From a checkpoint of a small multi-label image tagger.
Model: 64-pixel images, widths [80, 160, 320].
Training: adamw at rate 0.00097, 7100 steps, batches of 512.
Data: trained on photos with spoken descriptions (Open Images, Localized Narratives), 101725 training examples.
Rows from block 3, named by matrix and row number. Rows with one number belong to one neuron. Each number is 50 + 15 x the weight over its row's rms, rounded and kept within 0 to 99. All counts start at 0. After the name is the row's rms in percent of the matrix's.
# fc1: MLP up (model.blocks.3.mlp.fc1.weight, 640x160), inputs 108-159
# fc2: MLP down (model.blocks.3.mlp.fc2.weight, 160x640, transposed), outputs 108-159
fc1.518 106:32 60 44 27 53 55 87 53 45 11 78 63 52 42 43 41 45 73 14 50 53 41 39 51 35 36 37 18 61 77 50 51 60 58 53 17 44 35 38 78 48 53 50 41 50 33 72 71 55 64 68 52
fc2.518 116:76 41 55 49 28 37 51 50 66 73 35 47 58 57 42 39 37 32 48 37 77 53 72 45 54 18 42 54 22 64 54 26 58 58 60 35 43 54 51 36 68 67 62 45 74 57 46 37 31 60 65 48
fc1.519 095:42 08 72 27 47 46 34 52 51 44 41 69 24 50 82 47 66 38 35 23 65 40 58 39 53 44 45 52 59 64 36 35 64 44 46 59 84 68 63 74 60 32 56 56 28 51 35 60 57 70 32 68
fc2.519 105:49 70 67 48 67 59 45 76 23 56 43 43 37 52 48 57 36 77 69 62 26 39 34 52 33 37 39 39 49 47 45 65 52 54 68 74 40 34 39 54 40 65 39 51 58 41 52 59 64 32 52 31
fc1.520 091:63 39 65 11 64 19 57 72 39 75 26 56 43 47 47 37 45 42 45 37 51 44 33 54 54 38 53 68 69 49 53 67 52 52 37 51 79 56 57 56 49 52 69 55 64 36 28 46 48 55 17 54
fc2.520 083:61 43 35 51 40 45 57 32 44 59 67 52 37 61 60 39 38 44 50 34 62 76 65 58 72 42 63 32 40 57 63 24 52 58 49 54 48 67 50 25 58 59 46 59 61 42 59 46 57 54 63 41
fc1.521 106:39 65 50 50 38 63 27 37 53 59 55 40 22 99 41 15 54 68 22 24 50 41 63 65 60 28 31 57 47 54 75 74 38 28 44 69 28 53 62 54 42 62 66 41 37 61 45 83 35 53 38 44
fc2.521 107:65 35 73 66 49 71 13 38 16 37 47 42 52 54 51 69 62 34 83 74 41 42 26 47 59 55 53 55 53 55 51 64 70 48 40 69 62 60 46 56 46 32 53 61 46 14 35 70 71 46 48 38
fc1.522 105:58 38 49 50 41 43 26 61 57 57 25 67 68 43 47 64 61 62 17 37 42 62 49 46 17 55 31 55 47 56 76 49 18 46 61 51 47 28 42 56 58 44 54 83 45 43 59 31 51 64 49 37
fc2.522 113:78 57 42 36 60 66 56 51 51 61 57 43 75 22 42 40 66 46 48 37 38 38 35 43 54 64 60 35 58 37 19 67 46 37 36 63 73 73 35 36 56 28 52 39 45 50 41 50 39 45 74 72
fc1.523 095:46 64 60 36 52 33 46 41 51 51 65 41 58 58 46 49 75 61 53 14 57 40 21 37 41 55 34 27 47 60 25 60 43 26 35 37 75 63 65 59 62 46 58 14 40 74 52 37 39 34 31 52
fc2.523 079:34 34 24 48 93 32 17 38 40 35 24 55 48 83 20 51 67 48 29 50 31 58 45 67 34 53 56 40 55 49 58 59 45 52 31 51 41 66 35 48 58 61 72 61 27 46 52 39 48 42 25 79
fc1.524 096:43 44 36 55 24 58 66 31 63 30 57 44 47 66 48 52 61 39 26 64 63 47 69 38 47 41 29 52 41 40 59 69 34 47 36 53 55 28 46 44 61 60 67 29 48 57 51 48 42 36 77 57
fc2.524 097:61 48 61 51 83 63 40 41 39 56 13 42 59 62 46 44 56 50 69 67 72 60 41 36 43 49 38 50 32 47 42 75 69 48 39 46 46 81 38 33 62 59 49 41 32 30 56 35 46 54 60 31
fc1.525 100:59 64 73 78 57 45 35 70 55 50 59 73 60 67 32 29 36 25 61 69 33 53 57 62 38 27 38 54 56 45 64 28 41 45 72 71 48 23 43 70 39 39 44 47 40 47 65 54 55 46 45 48
fc2.525 094:30 56 58 52 35 34 51 50 41 58 73 47 34 49 50 51 60 56 01 72 67 43 35 33 36 50 41 12 42 50 55 55 54 58 74 66 39 43 48 48 32 49 35 88 63 70 72 27 45 16 41 65
fc1.526 099:69 23 45 73 61 14 25 59 51 35 57 30 43 49 36 37 55 46 27 67 49 16 42 74 66 62 55 51 37 53 60 58 51 38 30 46 48 62 47 64 44 80 49 57 13 41 70 65 51 65 64 46
fc2.526 087:46 28 55 61 51 36 46 52 58 51 52 56 57 40 09 71 75 58 31 47 52 52 34 48 21 38 10 52 46 64 57 49 21 67 41 47 11 49 43 55 49 76 51 61 71 40 56 59 39 54 39 70
fc1.527 099:33 70 49 35 49 54 35 41 46 24 48 56 73 44 53 26 65 76 63 50 41 42 48 76 22 66 45 59 51 32 61 45 58 52 64 54 52 29 33 50 58 64 66 54 42 61 47 70 49 59 34 43
fc2.527 088:30 62 72 52 34 30 53 44 45 47 38 43 27 47 48 80 50 41 33 25 70 47 35 38 73 49 43 26 71 59 28 51 40 41 49 49 54 60 53 66 41 23 44 58 67 60 52 33 58 58 36 71
fc1.528 105:35 56 37 57 45 47 51 45 41 10 44 40 55 56 51 31 48 58 23 40 33 59 09 60 28 32 47 24 67 42 82 42 52 77 49 27 60 43 64 65 71 58 73 72 44 32 70 76 50 34 58 53
fc2.528 092:77 70 51 41 44 55 52 53 46 58 40 35 64 22 30 44 41 74 60 70 58 28 24 35 44 46 46 26 76 25 58 46 27 50 54 42 54 31 47 34 53 53 51 52 49 55 74 68 61 52 75 67
fc1.529 104:62 64 38 65 40 28 33 47 38 19 65 20 59 35 52 37 62 57 42 31 31 44 63 46 56 37 49 53 61 58 32 37 28 31 38 61 31 34 47 49 60 35 61 52 62 41 47 43 24 49 25 62
fc2.529 130:35 39 42 45 39 23 54 42 48 64 48 66 88 52 58 41 38 40 57 49 50 85 66 37 66 72 60 53 29 53 82 55 62 30 58 59 55 80 24 42 30 48 52 71 74 33 58 46 42 67 82 45
fc1.530 100:47 56 39 58 47 35 47 64 40 33 39 50 57 60 58 25 43 51 61 45 30 53 45 60 45 39 44 76 68 45 59 43 47 39 18 59 54 32 31 41 68 93 71 25 42 21 39 72 47 26 43 40
fc2.530 105:41 47 63 47 51 51 54 41 68 45 44 31 77 47 47 54 56 50 33 34 51 64 55 58 35 61 51 42 43 60 28 50 64 55 47 54 65 52 34 77 42 65 41 62 42 25 30 46 64 71 44 54
fc1.531 095:29 37 20 64 44 45 24 33 39 58 35 56 40 58 57 31 53 49 50 39 44 49 57 51 50 57 22 69 43 71 73 52 46 61 37 31 39 39 76 23 79 48 43 36 39 49 28 69 38 70 35 40
fc2.531 092:29 29 49 33 63 24 71 31 60 31 38 56 57 62 40 43 52 16 44 59 26 51 32 53 44 44 58 39 48 63 43 19 64 72 69 39 28 62 42 80 65 49 51 59 74 66 60 43 38 37 52 68
fc1.532 099:33 43 58 30 18 44 42 51 13 73 51 40 29 79 69 50 40 57 48 54 71 24 52 67 36 41 68 58 58 28 51 60 29 93 52 61 44 25 74 61 62 26 56 52 49 66 48 69 53 59 30 40
fc2.532 078:51 73 42 52 46 69 40 51 31 72 42 60 91 60 55 49 49 59 50 27 53 63 35 41 58 37 32 25 53 66 42 43 51 22 63 66 55 50 26 24 52 52 62 61 50 47 64 50 51 29 50 68
fc1.533 102:50 38 58 70 12 45 50 54 58 40 40 48 73 36 65 37 65 58 35 24 40 44 35 48 43 72 49 73 44 54 62 59 39 41 32 59 41 55 54 77 53 20 58 37 36 39 43 54 50 56 49 50
fc2.533 109:28 73 57 47 45 34 67 35 45 64 55 68 47 59 52 37 56 40 72 36 34 36 43 69 80 27 34 38 41 53 60 56 55 61 81 60 34 44 46 59 76 62 49 62 72 61 53 37 66 23 28 19
fc1.534 100:40 31 82 48 31 24 32 69 39 61 58 34 48 78 40 33 60 51 42 61 49 41 38 61 55 54 66 30 54 56 25 55 57 38 60 31 51 69 74 55 34 29 43 29 00 73 69 33 56 34 67 38
fc2.534 096:32 32 50 41 41 47 62 52 67 43 20 63 41 60 68 60 40 53 62 39 44 60 50 68 19 37 44 75 36 68 60 47 65 51 56 55 17 50 32 48 64 80 63 42 86 73 12 40 40 45 50 44
fc1.535 115:48 07 42 29 45 37 47 26 55 44 44 69 68 40 41 39 52 72 32 56 35 38 41 72 55 42 57 32 72 51 59 31 49 63 67 38 48 49 52 46 87 41 70 37 34 51 38 46 58 59 55 72
fc2.535 090:67 68 59 43 35 53 67 53 52 52 77 38 49 33 30 60 62 51 62 79 61 37 30 36 38 70 42 56 63 47 67 71 27 65 48 77 47 38 54 67 46 44 46 50 43 52 38 51 30 43 54 30
fc1.536 095:44 69 50 33 28 44 54 40 42 44 63 54 31 60 59 36 62 59 53 55 43 20 48 37 29 10 24 49 58 59 50 34 54 34 68 30 25 49 85 54 34 77 45 67 41 49 70 47 49 34 51 69
fc2.536 104:60 54 44 37 71 87 49 55 45 41 51 76 69 34 58 42 50 52 64 69 64 66 48 56 57 67 44 60 45 52 52 72 86 33 48 61 67 61 55 67 54 21 50 61 50 53 14 58 68 70 51 39
fc1.537 103:41 65 60 51 48 48 34 70 35 39 58 23 37 57 44 34 59 83 69 48 40 47 29 63 73 07 58 31 75 51 72 71 47 56 77 64 39 30 54 60 76 37 71 62 34 64 77 55 63 56 53 86
fc2.537 070:60 59 56 25 62 62 70 67 62 44 76 36 46 49 54 47 32 52 25 57 58 29 70 28 42 56 60 21 54 65 42 29 76 50 45 45 53 61 42 36 57 39 61 51 65 70 31 25 56 59 39 52
fc1.538 108:63 57 51 37 43 27 31 50 49 48 45 60 45 63 34 53 65 71 27 58 55 26 51 61 23 51 71 37 81 69 49 59 73 69 47 64 54 36 73 79 47 64 54 63 33 54 30 43 62 43 33 73
fc2.538 117:49 43 30 35 80 34 79 51 62 67 25 43 66 48 53 32 53 52 10 66 60 63 56 74 33 46 27 60 61 58 28 29 59 51 66 40 35 64 51 45 32 79 52 69 53 60 59 40 15 53 53 45
fc1.539 097:43 25 50 53 43 38 51 41 36 49 50 34 63 50 30 43 63 77 25 50 32 23 48 56 57 67 36 44 75 26 74 29 88 54 40 57 56 50 62 38 59 21 49 49 34 37 55 58 19 53 60 67
fc2.539 091:50 48 57 56 43 72 12 57 30 56 62 55 63 41 23 65 35 29 45 80 68 30 37 32 38 43 68 60 52 40 45 75 38 24 58 45 75 68 51 49 55 51 48 58 50 37 70 60 41 61 71 66
fc1.540 104:43 16 37 56 56 36 56 59 42 61 41 57 65 47 39 40 36 27 30 51 36 42 59 44 35 46 31 44 57 56 43 62 52 40 47 54 49 24 38 60 64 50 69 22 41 36 79 46 68 18 36 43
fc2.540 112:56 43 60 67 45 63 48 57 62 66 58 49 31 42 49 81 22 56 47 53 70 40 50 45 27 50 61 72 43 59 36 40 34 53 48 42 51 56 40 47 45 26 50 32 45 45 39 58 40 72 44 26
fc1.541 105:58 44 38 54 44 31 41 42 59 67 43 49 40 59 52 46 51 30 39 34 38 51 20 59 40 52 39 38 70 89 38 26 34 50 67 50 56 41 43 38 49 46 61 46 62 66 68 89 68 55 49 71
fc2.541 097:49 67 52 36 43 82 69 54 58 36 45 57 53 52 31 56 43 77 60 51 47 64 73 64 47 41 46 75 47 68 19 54 47 43 68 45 20 38 36 54 59 48 68 77 58 77 17 65 47 35 46 50
fc1.542 101:37 15 60 25 38 53 57 32 37 46 46 47 60 66 62 39 67 61 34 40 51 54 42 56 41 52 47 22 55 30 64 55 45 73 47 43 56 43 87 55 70 51 70 23 23 54 73 63 49 49 37 60
fc2.542 073:26 54 58 47 36 32 54 83 56 63 47 61 52 16 29 41 59 57 67 59 40 43 28 50 38 73 49 62 53 43 67 75 45 69 55 64 47 19 70 43 63 81 38 56 39 36 53 57 47 61 57 61
fc1.543 097:43 50 59 50 08 56 47 76 41 63 66 29 39 32 38 49 33 66 69 53 52 17 57 72 65 13 52 12 57 40 65 39 43 41 66 69 44 44 55 26 34 51 63 31 33 57 59 38 49 66 11 60
fc2.543 111:20 36 59 23 57 30 39 50 46 21 29 47 33 75 44 72 36 48 55 32 40 67 40 46 37 47 50 69 42 79 64 44 38 53 48 37 33 86 52 47 64 47 81 29 69 44 46 56 71 41 43 49
fc1.544 095:48 12 41 56 61 50 38 48 42 56 18 44 28 63 62 47 66 33 51 78 55 59 51 66 12 62 42 75 48 41 53 50 58 75 52 28 48 26 51 59 52 56 68 38 46 77 70 63 41 61 53 48
fc2.544 108:42 39 30 23 25 55 65 50 33 63 53 60 69 59 17 31 36 30 54 67 36 53 30 71 35 47 53 60 46 41 81 31 57 77 76 40 51 54 52 49 42 54 63 46 70 54 66 54 27 47 57 34
fc1.545 105:51 56 42 77 33 49 59 28 56 24 42 55 25 60 55 27 44 43 34 49 32 60 32 36 17 67 32 64 47 67 87 33 39 60 73 31 60 57 54 60 62 65 39 61 38 68 53 51 51 43 72 29
fc2.545 108:40 54 39 31 40 43 17 66 32 41 48 47 69 61 68 41 64 34 50 47 68 71 41 39 29 60 76 46 64 47 59 56 62 35 67 68 69 53 59 43 47 55 59 28 51 35 28 33 28 52 49 45
fc1.546 094:59 52 21 70 44 67 34 62 51 58 68 54 54 63 36 45 67 69 55 29 62 65 57 41 32 41 22 47 64 77 62 45 44 48 27 59 35 44 69 37 55 55 53 48 57 65 50 34 44 71 45 56
fc2.546 084:36 32 68 38 73 19 57 46 56 30 48 61 40 52 34 43 46 26 18 78 22 50 27 62 26 29 62 55 59 61 24 25 61 67 56 43 36 37 40 87 49 58 61 67 55 53 62 51 29 37 62 57
fc1.547 098:26 61 48 22 51 35 58 61 55 54 54 48 36 65 61 38 42 36 34 34 23 30 53 32 27 21 42 44 79 53 36 64 55 54 33 58 55 53 71 55 46 42 62 38 40 64 62 27 52 43 65 64
fc2.547 093:56 52 43 51 24 27 55 22 65 47 81 52 50 41 42 59 80 67 32 69 75 29 34 30 65 60 29 38 35 69 33 67 55 62 46 49 30 49 47 56 54 56 28 87 59 63 58 43 63 39 46 56
fc1.548 109:60 36 38 57 48 58 50 54 70 80 69 47 46 69 41 42 45 51 50 44 43 39 36 62 48 32 41 60 74 72 69 41 52 89 54 65 70 60 62 71 83 42 40 35 52 35 50 42 51 56 33 60
fc2.548 095:53 28 39 48 50 50 55 54 78 69 79 39 39 72 60 75 36 59 61 45 70 27 62 51 59 36 47 87 53 56 36 39 43 47 43 69 32 50 37 59 59 46 41 27 62 53 48 43 41 45 69 02
fc1.549 100:44 31 42 39 17 33 62 60 56 53 35 21 44 42 37 24 48 60 37 28 35 50 35 34 26 69 55 44 81 36 73 66 48 50 54 48 66 44 67 31 75 57 51 43 54 48 59 56 62 65 66 50
fc2.549 093:57 63 47 50 64 62 44 36 55 49 41 60 61 46 57 34 66 71 71 65 46 57 30 35 46 65 46 42 56 45 56 70 51 26 60 66 50 20 37 37 59 33 36 49 50 58 49 37 47 54 58 41
fc1.550 091:35 50 49 59 46 32 57 41 22 33 30 40 56 63 50 32 34 73 48 77 45 56 34 66 63 47 51 53 55 48 42 28 42 57 73 76 25 30 59 63 60 38 46 42 39 70 30 47 31 43 31 75
fc2.550 090:33 50 53 38 63 45 47 29 53 19 65 28 62 62 36 57 74 44 28 44 84 40 54 23 53 69 57 31 39 29 47 50 17 55 51 44 64 64 69 21 32 70 60 74 52 30 63 48 53 58 49 49
fc1.551 103:72 55 49 73 36 38 53 54 60 47 43 56 35 41 51 35 67 66 40 72 46 10 07 52 48 53 33 65 60 58 56 42 62 64 32 50 57 82 63 57 37 60 42 33 41 61 84 46 60 30 53 74
fc2.551 112:25 73 50 53 54 66 35 59 27 51 29 63 37 49 73 44 48 60 71 37 49 49 58 57 50 73 72 37 61 56 54 48 43 34 47 58 47 57 40 40 67 54 49 60 43 43 46 56 42 68 65 49
fc1.552 099:56 56 79 64 39 04 57 69 49 54 44 34 54 48 49 27 53 59 38 53 29 64 55 69 71 66 59 63 64 48 68 64 60 76 49 71 36 31 51 56 61 46 49 47 47 46 44 49 27 56 43 72
fc2.552 084:25 72 57 21 47 32 50 38 79 64 41 66 50 41 59 56 68 20 55 32 67 77 56 50 35 51 30 45 34 33 71 56 54 63 53 65 39 39 45 29 39 31 67 72 63 48 62 54 64 54 43 44
fc1.553 096:54 62 58 31 14 64 66 29 61 77 58 49 46 60 49 24 31 52 24 35 42 41 31 78 19 60 60 45 91 56 53 47 77 62 44 39 32 22 65 34 69 39 57 25 53 70 40 49 82 26 72 60
fc2.553 111:65 62 16 51 84 47 39 37 38 23 46 58 86 51 55 50 33 52 37 87 43 37 47 24 61 73 42 33 54 43 56 57 65 18 63 42 95 84 55 39 29 42 61 57 50 48 47 59 42 57 30 44
fc1.554 103:83 43 66 48 58 45 48 88 58 29 65 67 78 43 38 16 71 64 58 28 35 27 19 61 68 44 54 50 70 64 35 64 75 39 69 74 60 70 48 42 77 42 47 24 48 54 76 35 40 52 57 50
fc2.554 116:31 44 38 48 24 38 82 61 49 46 77 31 51 50 54 49 40 47 75 48 47 69 69 59 80 44 33 67 51 74 83 41 57 51 49 62 33 50 62 76 44 47 76 44 62 46 48 53 63 47 65 30
fc1.555 097:33 45 45 38 45 54 64 73 58 45 27 34 74 45 53 40 58 51 60 35 24 71 52 74 44 28 27 18 62 33 38 42 76 65 48 59 63 55 60 67 37 48 46 53 39 64 54 48 43 18 66 55
fc2.555 099:44 47 58 58 49 32 43 64 60 71 39 78 32 58 60 67 63 44 80 23 59 36 66 44 50 40 62 74 41 45 48 54 48 30 33 58 47 55 39 33 74 30 70 40 34 35 34 47 51 55 50 31
fc1.556 095:35 31 50 44 38 52 37 28 49 49 47 61 31 57 30 08 75 64 65 43 39 52 53 50 60 59 29 73 36 81 55 69 49 48 59 51 08 30 34 57 42 27 51 50 43 62 63 47 32 73 68 64
fc2.556 099:51 68 46 54 39 57 45 67 52 38 67 34 48 33 22 40 63 43 85 60 43 42 51 49 76 18 42 56 39 33 57 58 30 74 55 54 75 43 65 73 31 32 47 56 57 47 67 52 41 23 42 40
fc1.557 108:55 49 62 32 65 28 38 66 46 36 41 59 49 23 43 43 24 66 40 42 34 49 65 74 22 21 42 42 54 47 61 38 41 70 62 74 35 48 47 90 49 43 75 51 18 62 54 51 42 55 43 67
fc2.557 094:40 75 49 40 62 53 72 14 69 74 41 51 66 57 52 53 47 31 28 38 72 44 33 33 36 24 35 32 33 83 44 41 54 40 45 23 58 59 53 37 48 55 62 51 80 66 56 40 48 50 72 79
fc1.558 102:37 34 78 57 36 38 58 68 31 55 61 21 36 41 47 58 42 31 80 31 38 45 46 44 39 24 59 28 66 41 44 74 52 61 60 85 55 22 49 61 51 54 55 42 27 50 75 57 63 49 21 57
fc2.558 112:24 58 61 43 37 00 63 45 53 32 48 61 44 67 28 74 51 33 52 34 20 47 40 55 33 56 39 55 69 61 51 52 39 60 47 62 48 55 30 57 64 66 69 38 50 46 60 46 35 21 36 49
fc1.559 106:35 64 59 56 33 36 66 75 56 36 78 42 48 35 51 20 57 81 74 53 51 41 49 58 49 82 14 54 44 49 48 40 54 26 54 45 58 32 56 58 37 58 56 80 54 54 31 63 41 68 45 68
fc2.559 111:39 51 56 27 67 40 55 27 58 70 51 43 41 69 50 43 43 55 48 04 60 73 67 49 42 55 60 35 33 51 58 28 35 61 62 55 43 54 25 30 56 46 48 35 67 41 52 54 65 56 80 48
fc1.560 098:61 50 78 50 58 73 51 60 54 58 58 55 36 35 43 58 52 38 51 59 59 51 29 17 57 32 56 87 39 68 46 42 25 62 47 46 39 57 52 68 54 41 70 65 53 85 55 47 22 71 34 46
fc2.560 103:68 58 41 37 35 52 42 31 43 38 66 48 60 74 43 41 46 76 30 31 59 58 41 60 05 41 42 54 58 60 49 60 61 61 58 42 51 61 21 34 40 87 51 66 57 54 57 55 49 68 57 54
fc1.561 102:33 53 67 31 42 28 33 50 47 48 49 48 49 81 42 51 69 45 45 32 56 55 68 44 82 38 36 56 61 45 74 54 47 47 43 67 52 46 52 35 57 52 77 62 32 50 57 83 47 63 18 65
fc2.561 090:75 71 69 74 55 70 47 97 40 36 47 43 48 42 32 59 41 22 55 73 36 42 50 53 52 42 46 48 44 41 34 66 65 32 57 49 41 49 54 42 62 42 56 41 48 27 26 44 66 47 39 32
fc1.562 107:65 31 38 56 32 33 60 42 50 33 41 62 68 39 20 23 63 48 43 48 29 52 45 66 53 62 75 32 58 45 27 47 18 35 31 38 25 57 51 51 37 54 66 43 39 47 51 46 46 57 39 59
fc2.562 130:32 60 52 32 28 41 60 38 86 62 56 53 59 58 33 58 57 51 48 47 52 65 56 54 46 20 42 29 49 47 74 42 54 61 74 61 37 27 52 60 44 59 39 67 67 43 56 29 40 23 36 35
fc1.563 098:54 52 64 46 67 37 60 41 64 30 66 57 41 54 43 45 49 57 41 51 25 20 46 55 54 31 56 36 52 61 38 60 52 47 54 47 30 53 20 41 56 50 47 41 33 49 99 51 49 30 74 51
fc2.563 092:41 54 55 61 35 25 66 73 66 78 47 43 42 43 36 56 36 24 49 47 48 61 43 31 74 73 62 51 50 72 55 56 60 36 44 64 52 90 36 47 44 14 59 35 77 49 50 52 37 67 37 62
fc1.564 105:51 48 45 60 60 52 36 56 29 26 75 57 37 68 49 50 52 49 32 58 49 29 50 96 39 39 48 60 49 43 45 46 32 41 49 55 54 47 68 54 54 53 95 45 38 32 50 69 58 65 37 46
fc2.564 110:85 49 46 33 56 87 50 48 55 61 48 45 36 56 38 49 33 57 48 58 66 42 52 54 58 85 82 62 45 33 39 24 62 47 58 30 76 51 57 34 47 45 44 31 38 48 38 60 33 52 54 52
fc1.565 099:45 48 44 61 40 47 52 38 27 27 31 63 61 49 48 37 70 75 44 50 48 66 31 73 37 26 42 61 58 38 70 07 56 38 40 31 73 38 54 42 68 36 69 43 36 43 50 43 48 34 32 38
fc2.565 112:38 53 36 50 39 50 59 53 49 63 30 46 46 39 52 43 49 48 26 52 70 44 45 37 57 59 58 25 68 36 50 55 63 61 60 59 56 35 40 20 51 64 27 66 51 61 61 44 22 64 56 88
fc1.566 104:56 24 79 43 32 26 32 50 29 25 72 47 53 66 48 68 41 56 37 36 45 53 40 26 38 58 29 46 44 71 56 39 50 54 56 62 47 28 82 34 51 58 70 43 34 35 53 32 52 76 21 36
fc2.566 096:53 57 64 44 41 88 36 45 45 60 28 51 31 48 49 27 66 42 65 42 41 43 41 51 53 57 79 21 56 52 49 57 52 43 43 74 57 53 33 42 64 32 47 32 44 51 63 67 45 66 52 66
fc1.567 097:47 64 54 65 62 35 59 64 45 54 67 53 62 48 48 40 47 55 25 56 58 63 45 60 33 58 48 69 42 55 37 28 48 38 67 30 13 53 57 49 72 57 71 66 24 24 26 40 53 66 54 38
fc2.567 119:80 55 43 27 56 64 45 39 28 82 57 38 62 61 42 30 51 55 63 23 64 40 61 42 46 64 49 28 38 42 42 39 29 55 53 60 60 54 33 23 70 47 63 43 47 38 58 58 46 39 73 56
fc1.568 101:30 39 74 44 36 30 68 61 51 49 69 42 48 42 09 57 63 39 62 51 42 55 44 45 39 39 32 48 61 65 69 80 39 67 64 82 33 28 46 20 62 58 64 58 41 35 41 48 64 52 21 73
fc2.568 129:28 50 62 43 40 07 50 49 46 14 37 65 29 56 31 57 68 35 43 40 27 36 29 57 43 37 43 35 78 60 56 33 46 76 35 50 44 43 45 66 73 49 63 65 29 56 77 52 50 24 40 66
fc1.569 099:45 57 53 60 56 39 55 58 67 59 66 73 34 57 45 30 57 60 47 29 21 40 55 49 40 51 60 60 65 77 80 55 53 62 43 61 18 46 43 41 66 74 48 49 75 32 64 44 26 39 57 54
fc2.569 096:36 71 60 47 43 52 52 59 31 75 45 53 72 46 36 54 29 45 54 48 56 30 47 55 37 20 47 35 48 25 30 80 42 62 98 64 49 41 38 61 20 53 42 30 65 74 79 58 30 42 56 50
fc1.570 113:27 47 81 31 42 30 66 59 61 54 51 66 57 87 39 50 55 40 52 34 60 80 57 45 13 72 12 59 44 31 65 55 24 79 40 46 39 41 75 63 42 48 76 55 63 36 35 53 63 56 48 33
fc2.570 106:77 62 27 50 82 65 70 62 46 52 61 59 49 58 54 50 58 21 49 35 55 55 63 49 53 53 42 33 41 16 12 52 48 25 45 52 35 37 52 40 58 57 44 10 65 41 38 27 55 53 56 58
fc1.571 094:36 55 58 43 42 30 75 57 64 35 36 66 44 60 38 24 52 27 57 39 48 53 49 49 38 35 27 62 53 65 38 44 41 45 33 61 21 38 35 53 45 83 64 64 71 31 40 34 46 27 42 38
fc2.571 087:64 72 55 50 52 64 35 50 38 53 55 44 55 41 55 45 64 31 52 55 48 44 25 44 46 64 57 08 52 27 41 72 51 29 38 37 47 56 66 49 34 57 42 18 51 45 77 38 41 66 73 63
fc1.572 101:54 35 48 22 46 50 42 70 33 38 75 58 28 67 34 17 34 49 53 24 52 41 47 65 54 56 56 41 44 66 41 43 64 56 47 56 49 43 58 85 66 25 44 40 31 42 70 58 42 65 57 80
fc2.572 084:49 56 57 67 43 46 45 55 64 50 62 60 54 46 45 68 47 38 25 65 47 54 76 36 57 72 40 63 50 38 47 66 55 50 37 68 64 37 62 82 40 33 45 66 54 33 35 26 53 29 32 42
fc1.573 097:61 51 54 54 75 52 47 52 43 39 52 54 41 41 37 38 58 45 41 14 43 22 40 63 70 59 35 63 63 65 32 37 44 28 49 44 27 77 34 46 58 45 49 15 59 58 20 53 40 77 26 53
fc2.573 095:31 38 45 52 48 31 70 38 38 38 55 47 70 47 57 33 43 48 32 62 25 94 20 45 27 47 32 45 44 57 85 64 37 69 65 48 45 52 45 71 46 61 61 87 71 58 65 47 87 52 59 65
fc1.574 099:54 26 51 29 48 35 38 53 48 56 37 45 55 37 29 34 31 39 65 46 48 29 63 50 27 51 69 60 45 46 46 41 46 22 34 35 54 44 58 94 51 66 83 51 28 48 48 61 36 70 55 79
fc2.574 113:55 45 36 64 33 40 43 35 48 55 43 44 47 58 53 57 74 39 58 37 62 52 27 47 87 40 24 46 44 70 80 13 69 77 57 64 35 68 65 32 46 46 42 68 70 50 53 64 45 47 49 54
fc1.575 103:53 11 44 51 43 47 53 47 28 33 67 72 55 52 43 46 47 45 61 46 38 44 35 45 31 44 35 54 63 64 67 42 40 37 48 41 73 34 42 65 67 63 62 55 50 68 50 64 57 41 37 82
fc2.575 112:55 50 55 56 70 75 54 75 59 64 49 52 81 34 43 49 46 27 31 59 60 43 44 44 50 32 61 84 39 35 31 66 56 35 40 45 41 61 66 68 29 45 61 56 23 49 47 68 28 63 61 24
fc1.576 104:48 60 34 36 64 26 52 67 32 58 69 45 61 59 49 46 48 43 56 64 49 47 45 44 72 53 32 42 42 72 54 38 55 56 59 82 69 48 72 52 44 60 69 61 40 40 57 73 18 66 44 46
fc2.576 109:38 17 63 48 42 36 49 16 64 45 34 40 10 53 49 49 46 58 62 26 48 31 46 63 50 47 57 64 52 72 40 37 45 46 45 46 17 56 22 44 69 54 46 34 64 43 50 70 76 66 56 48
fc1.577 102:40 27 54 28 30 37 41 45 41 87 24 62 39 55 30 35 48 33 49 16 51 50 56 65 47 35 37 62 41 52 62 47 42 64 41 77 44 43 33 59 59 44 46 36 17 73 52 41 00 37 33 66
fc2.577 075:36 47 91 41 24 38 32 45 61 48 49 42 39 71 35 51 52 52 78 17 62 74 67 43 54 45 66 68 38 50 74 53 63 43 48 56 46 46 38 37 77 63 67 33 51 43 44 32 62 63 57 35
fc1.578 090:55 27 25 33 35 34 29 00 60 58 47 68 41 55 35 50 38 54 61 30 32 30 59 48 83 67 41 63 39 78 47 43 52 57 53 78 39 55 40 56 55 39 51 20 60 63 67 58 25 30 40 53
fc2.578 094:90 80 52 52 52 62 34 63 58 41 60 28 76 47 36 39 72 62 51 63 65 64 69 36 41 45 42 52 29 31 53 48 39 53 65 31 59 44 62 35 41 54 54 81 38 41 66 54 83 63 84 26
fc1.579 093:26 30 37 44 68 30 59 42 52 60 49 69 37 44 41 38 65 51 44 43 34 63 42 70 41 48 67 20 72 30 36 55 42 53 39 63 24 25 64 70 26 45 39 19 43 38 49 47 52 29 49 48
fc2.579 096:56 47 74 43 23 45 38 47 65 22 45 46 45 31 34 77 37 55 34 67 40 43 57 38 26 42 45 43 65 64 53 50 40 46 60 37 47 66 42 58 84 69 30 99 68 52 58 27 60 26 37 72
fc1.580 100:49 49 50 48 55 29 39 77 42 51 36 44 45 61 58 60 56 54 62 44 62 21 46 29 48 31 58 72 55 58 37 51 08 51 47 41 61 55 74 40 48 57 44 50 09 57 51 62 26 60 59 24
fc2.580 105:26 68 37 31 56 36 71 29 50 47 74 58 73 42 72 60 36 61 29 89 51 44 68 41 76 71 41 51 56 42 53 54 57 50 69 59 52 55 50 62 34 55 48 53 60 65 63 58 45 43 40 34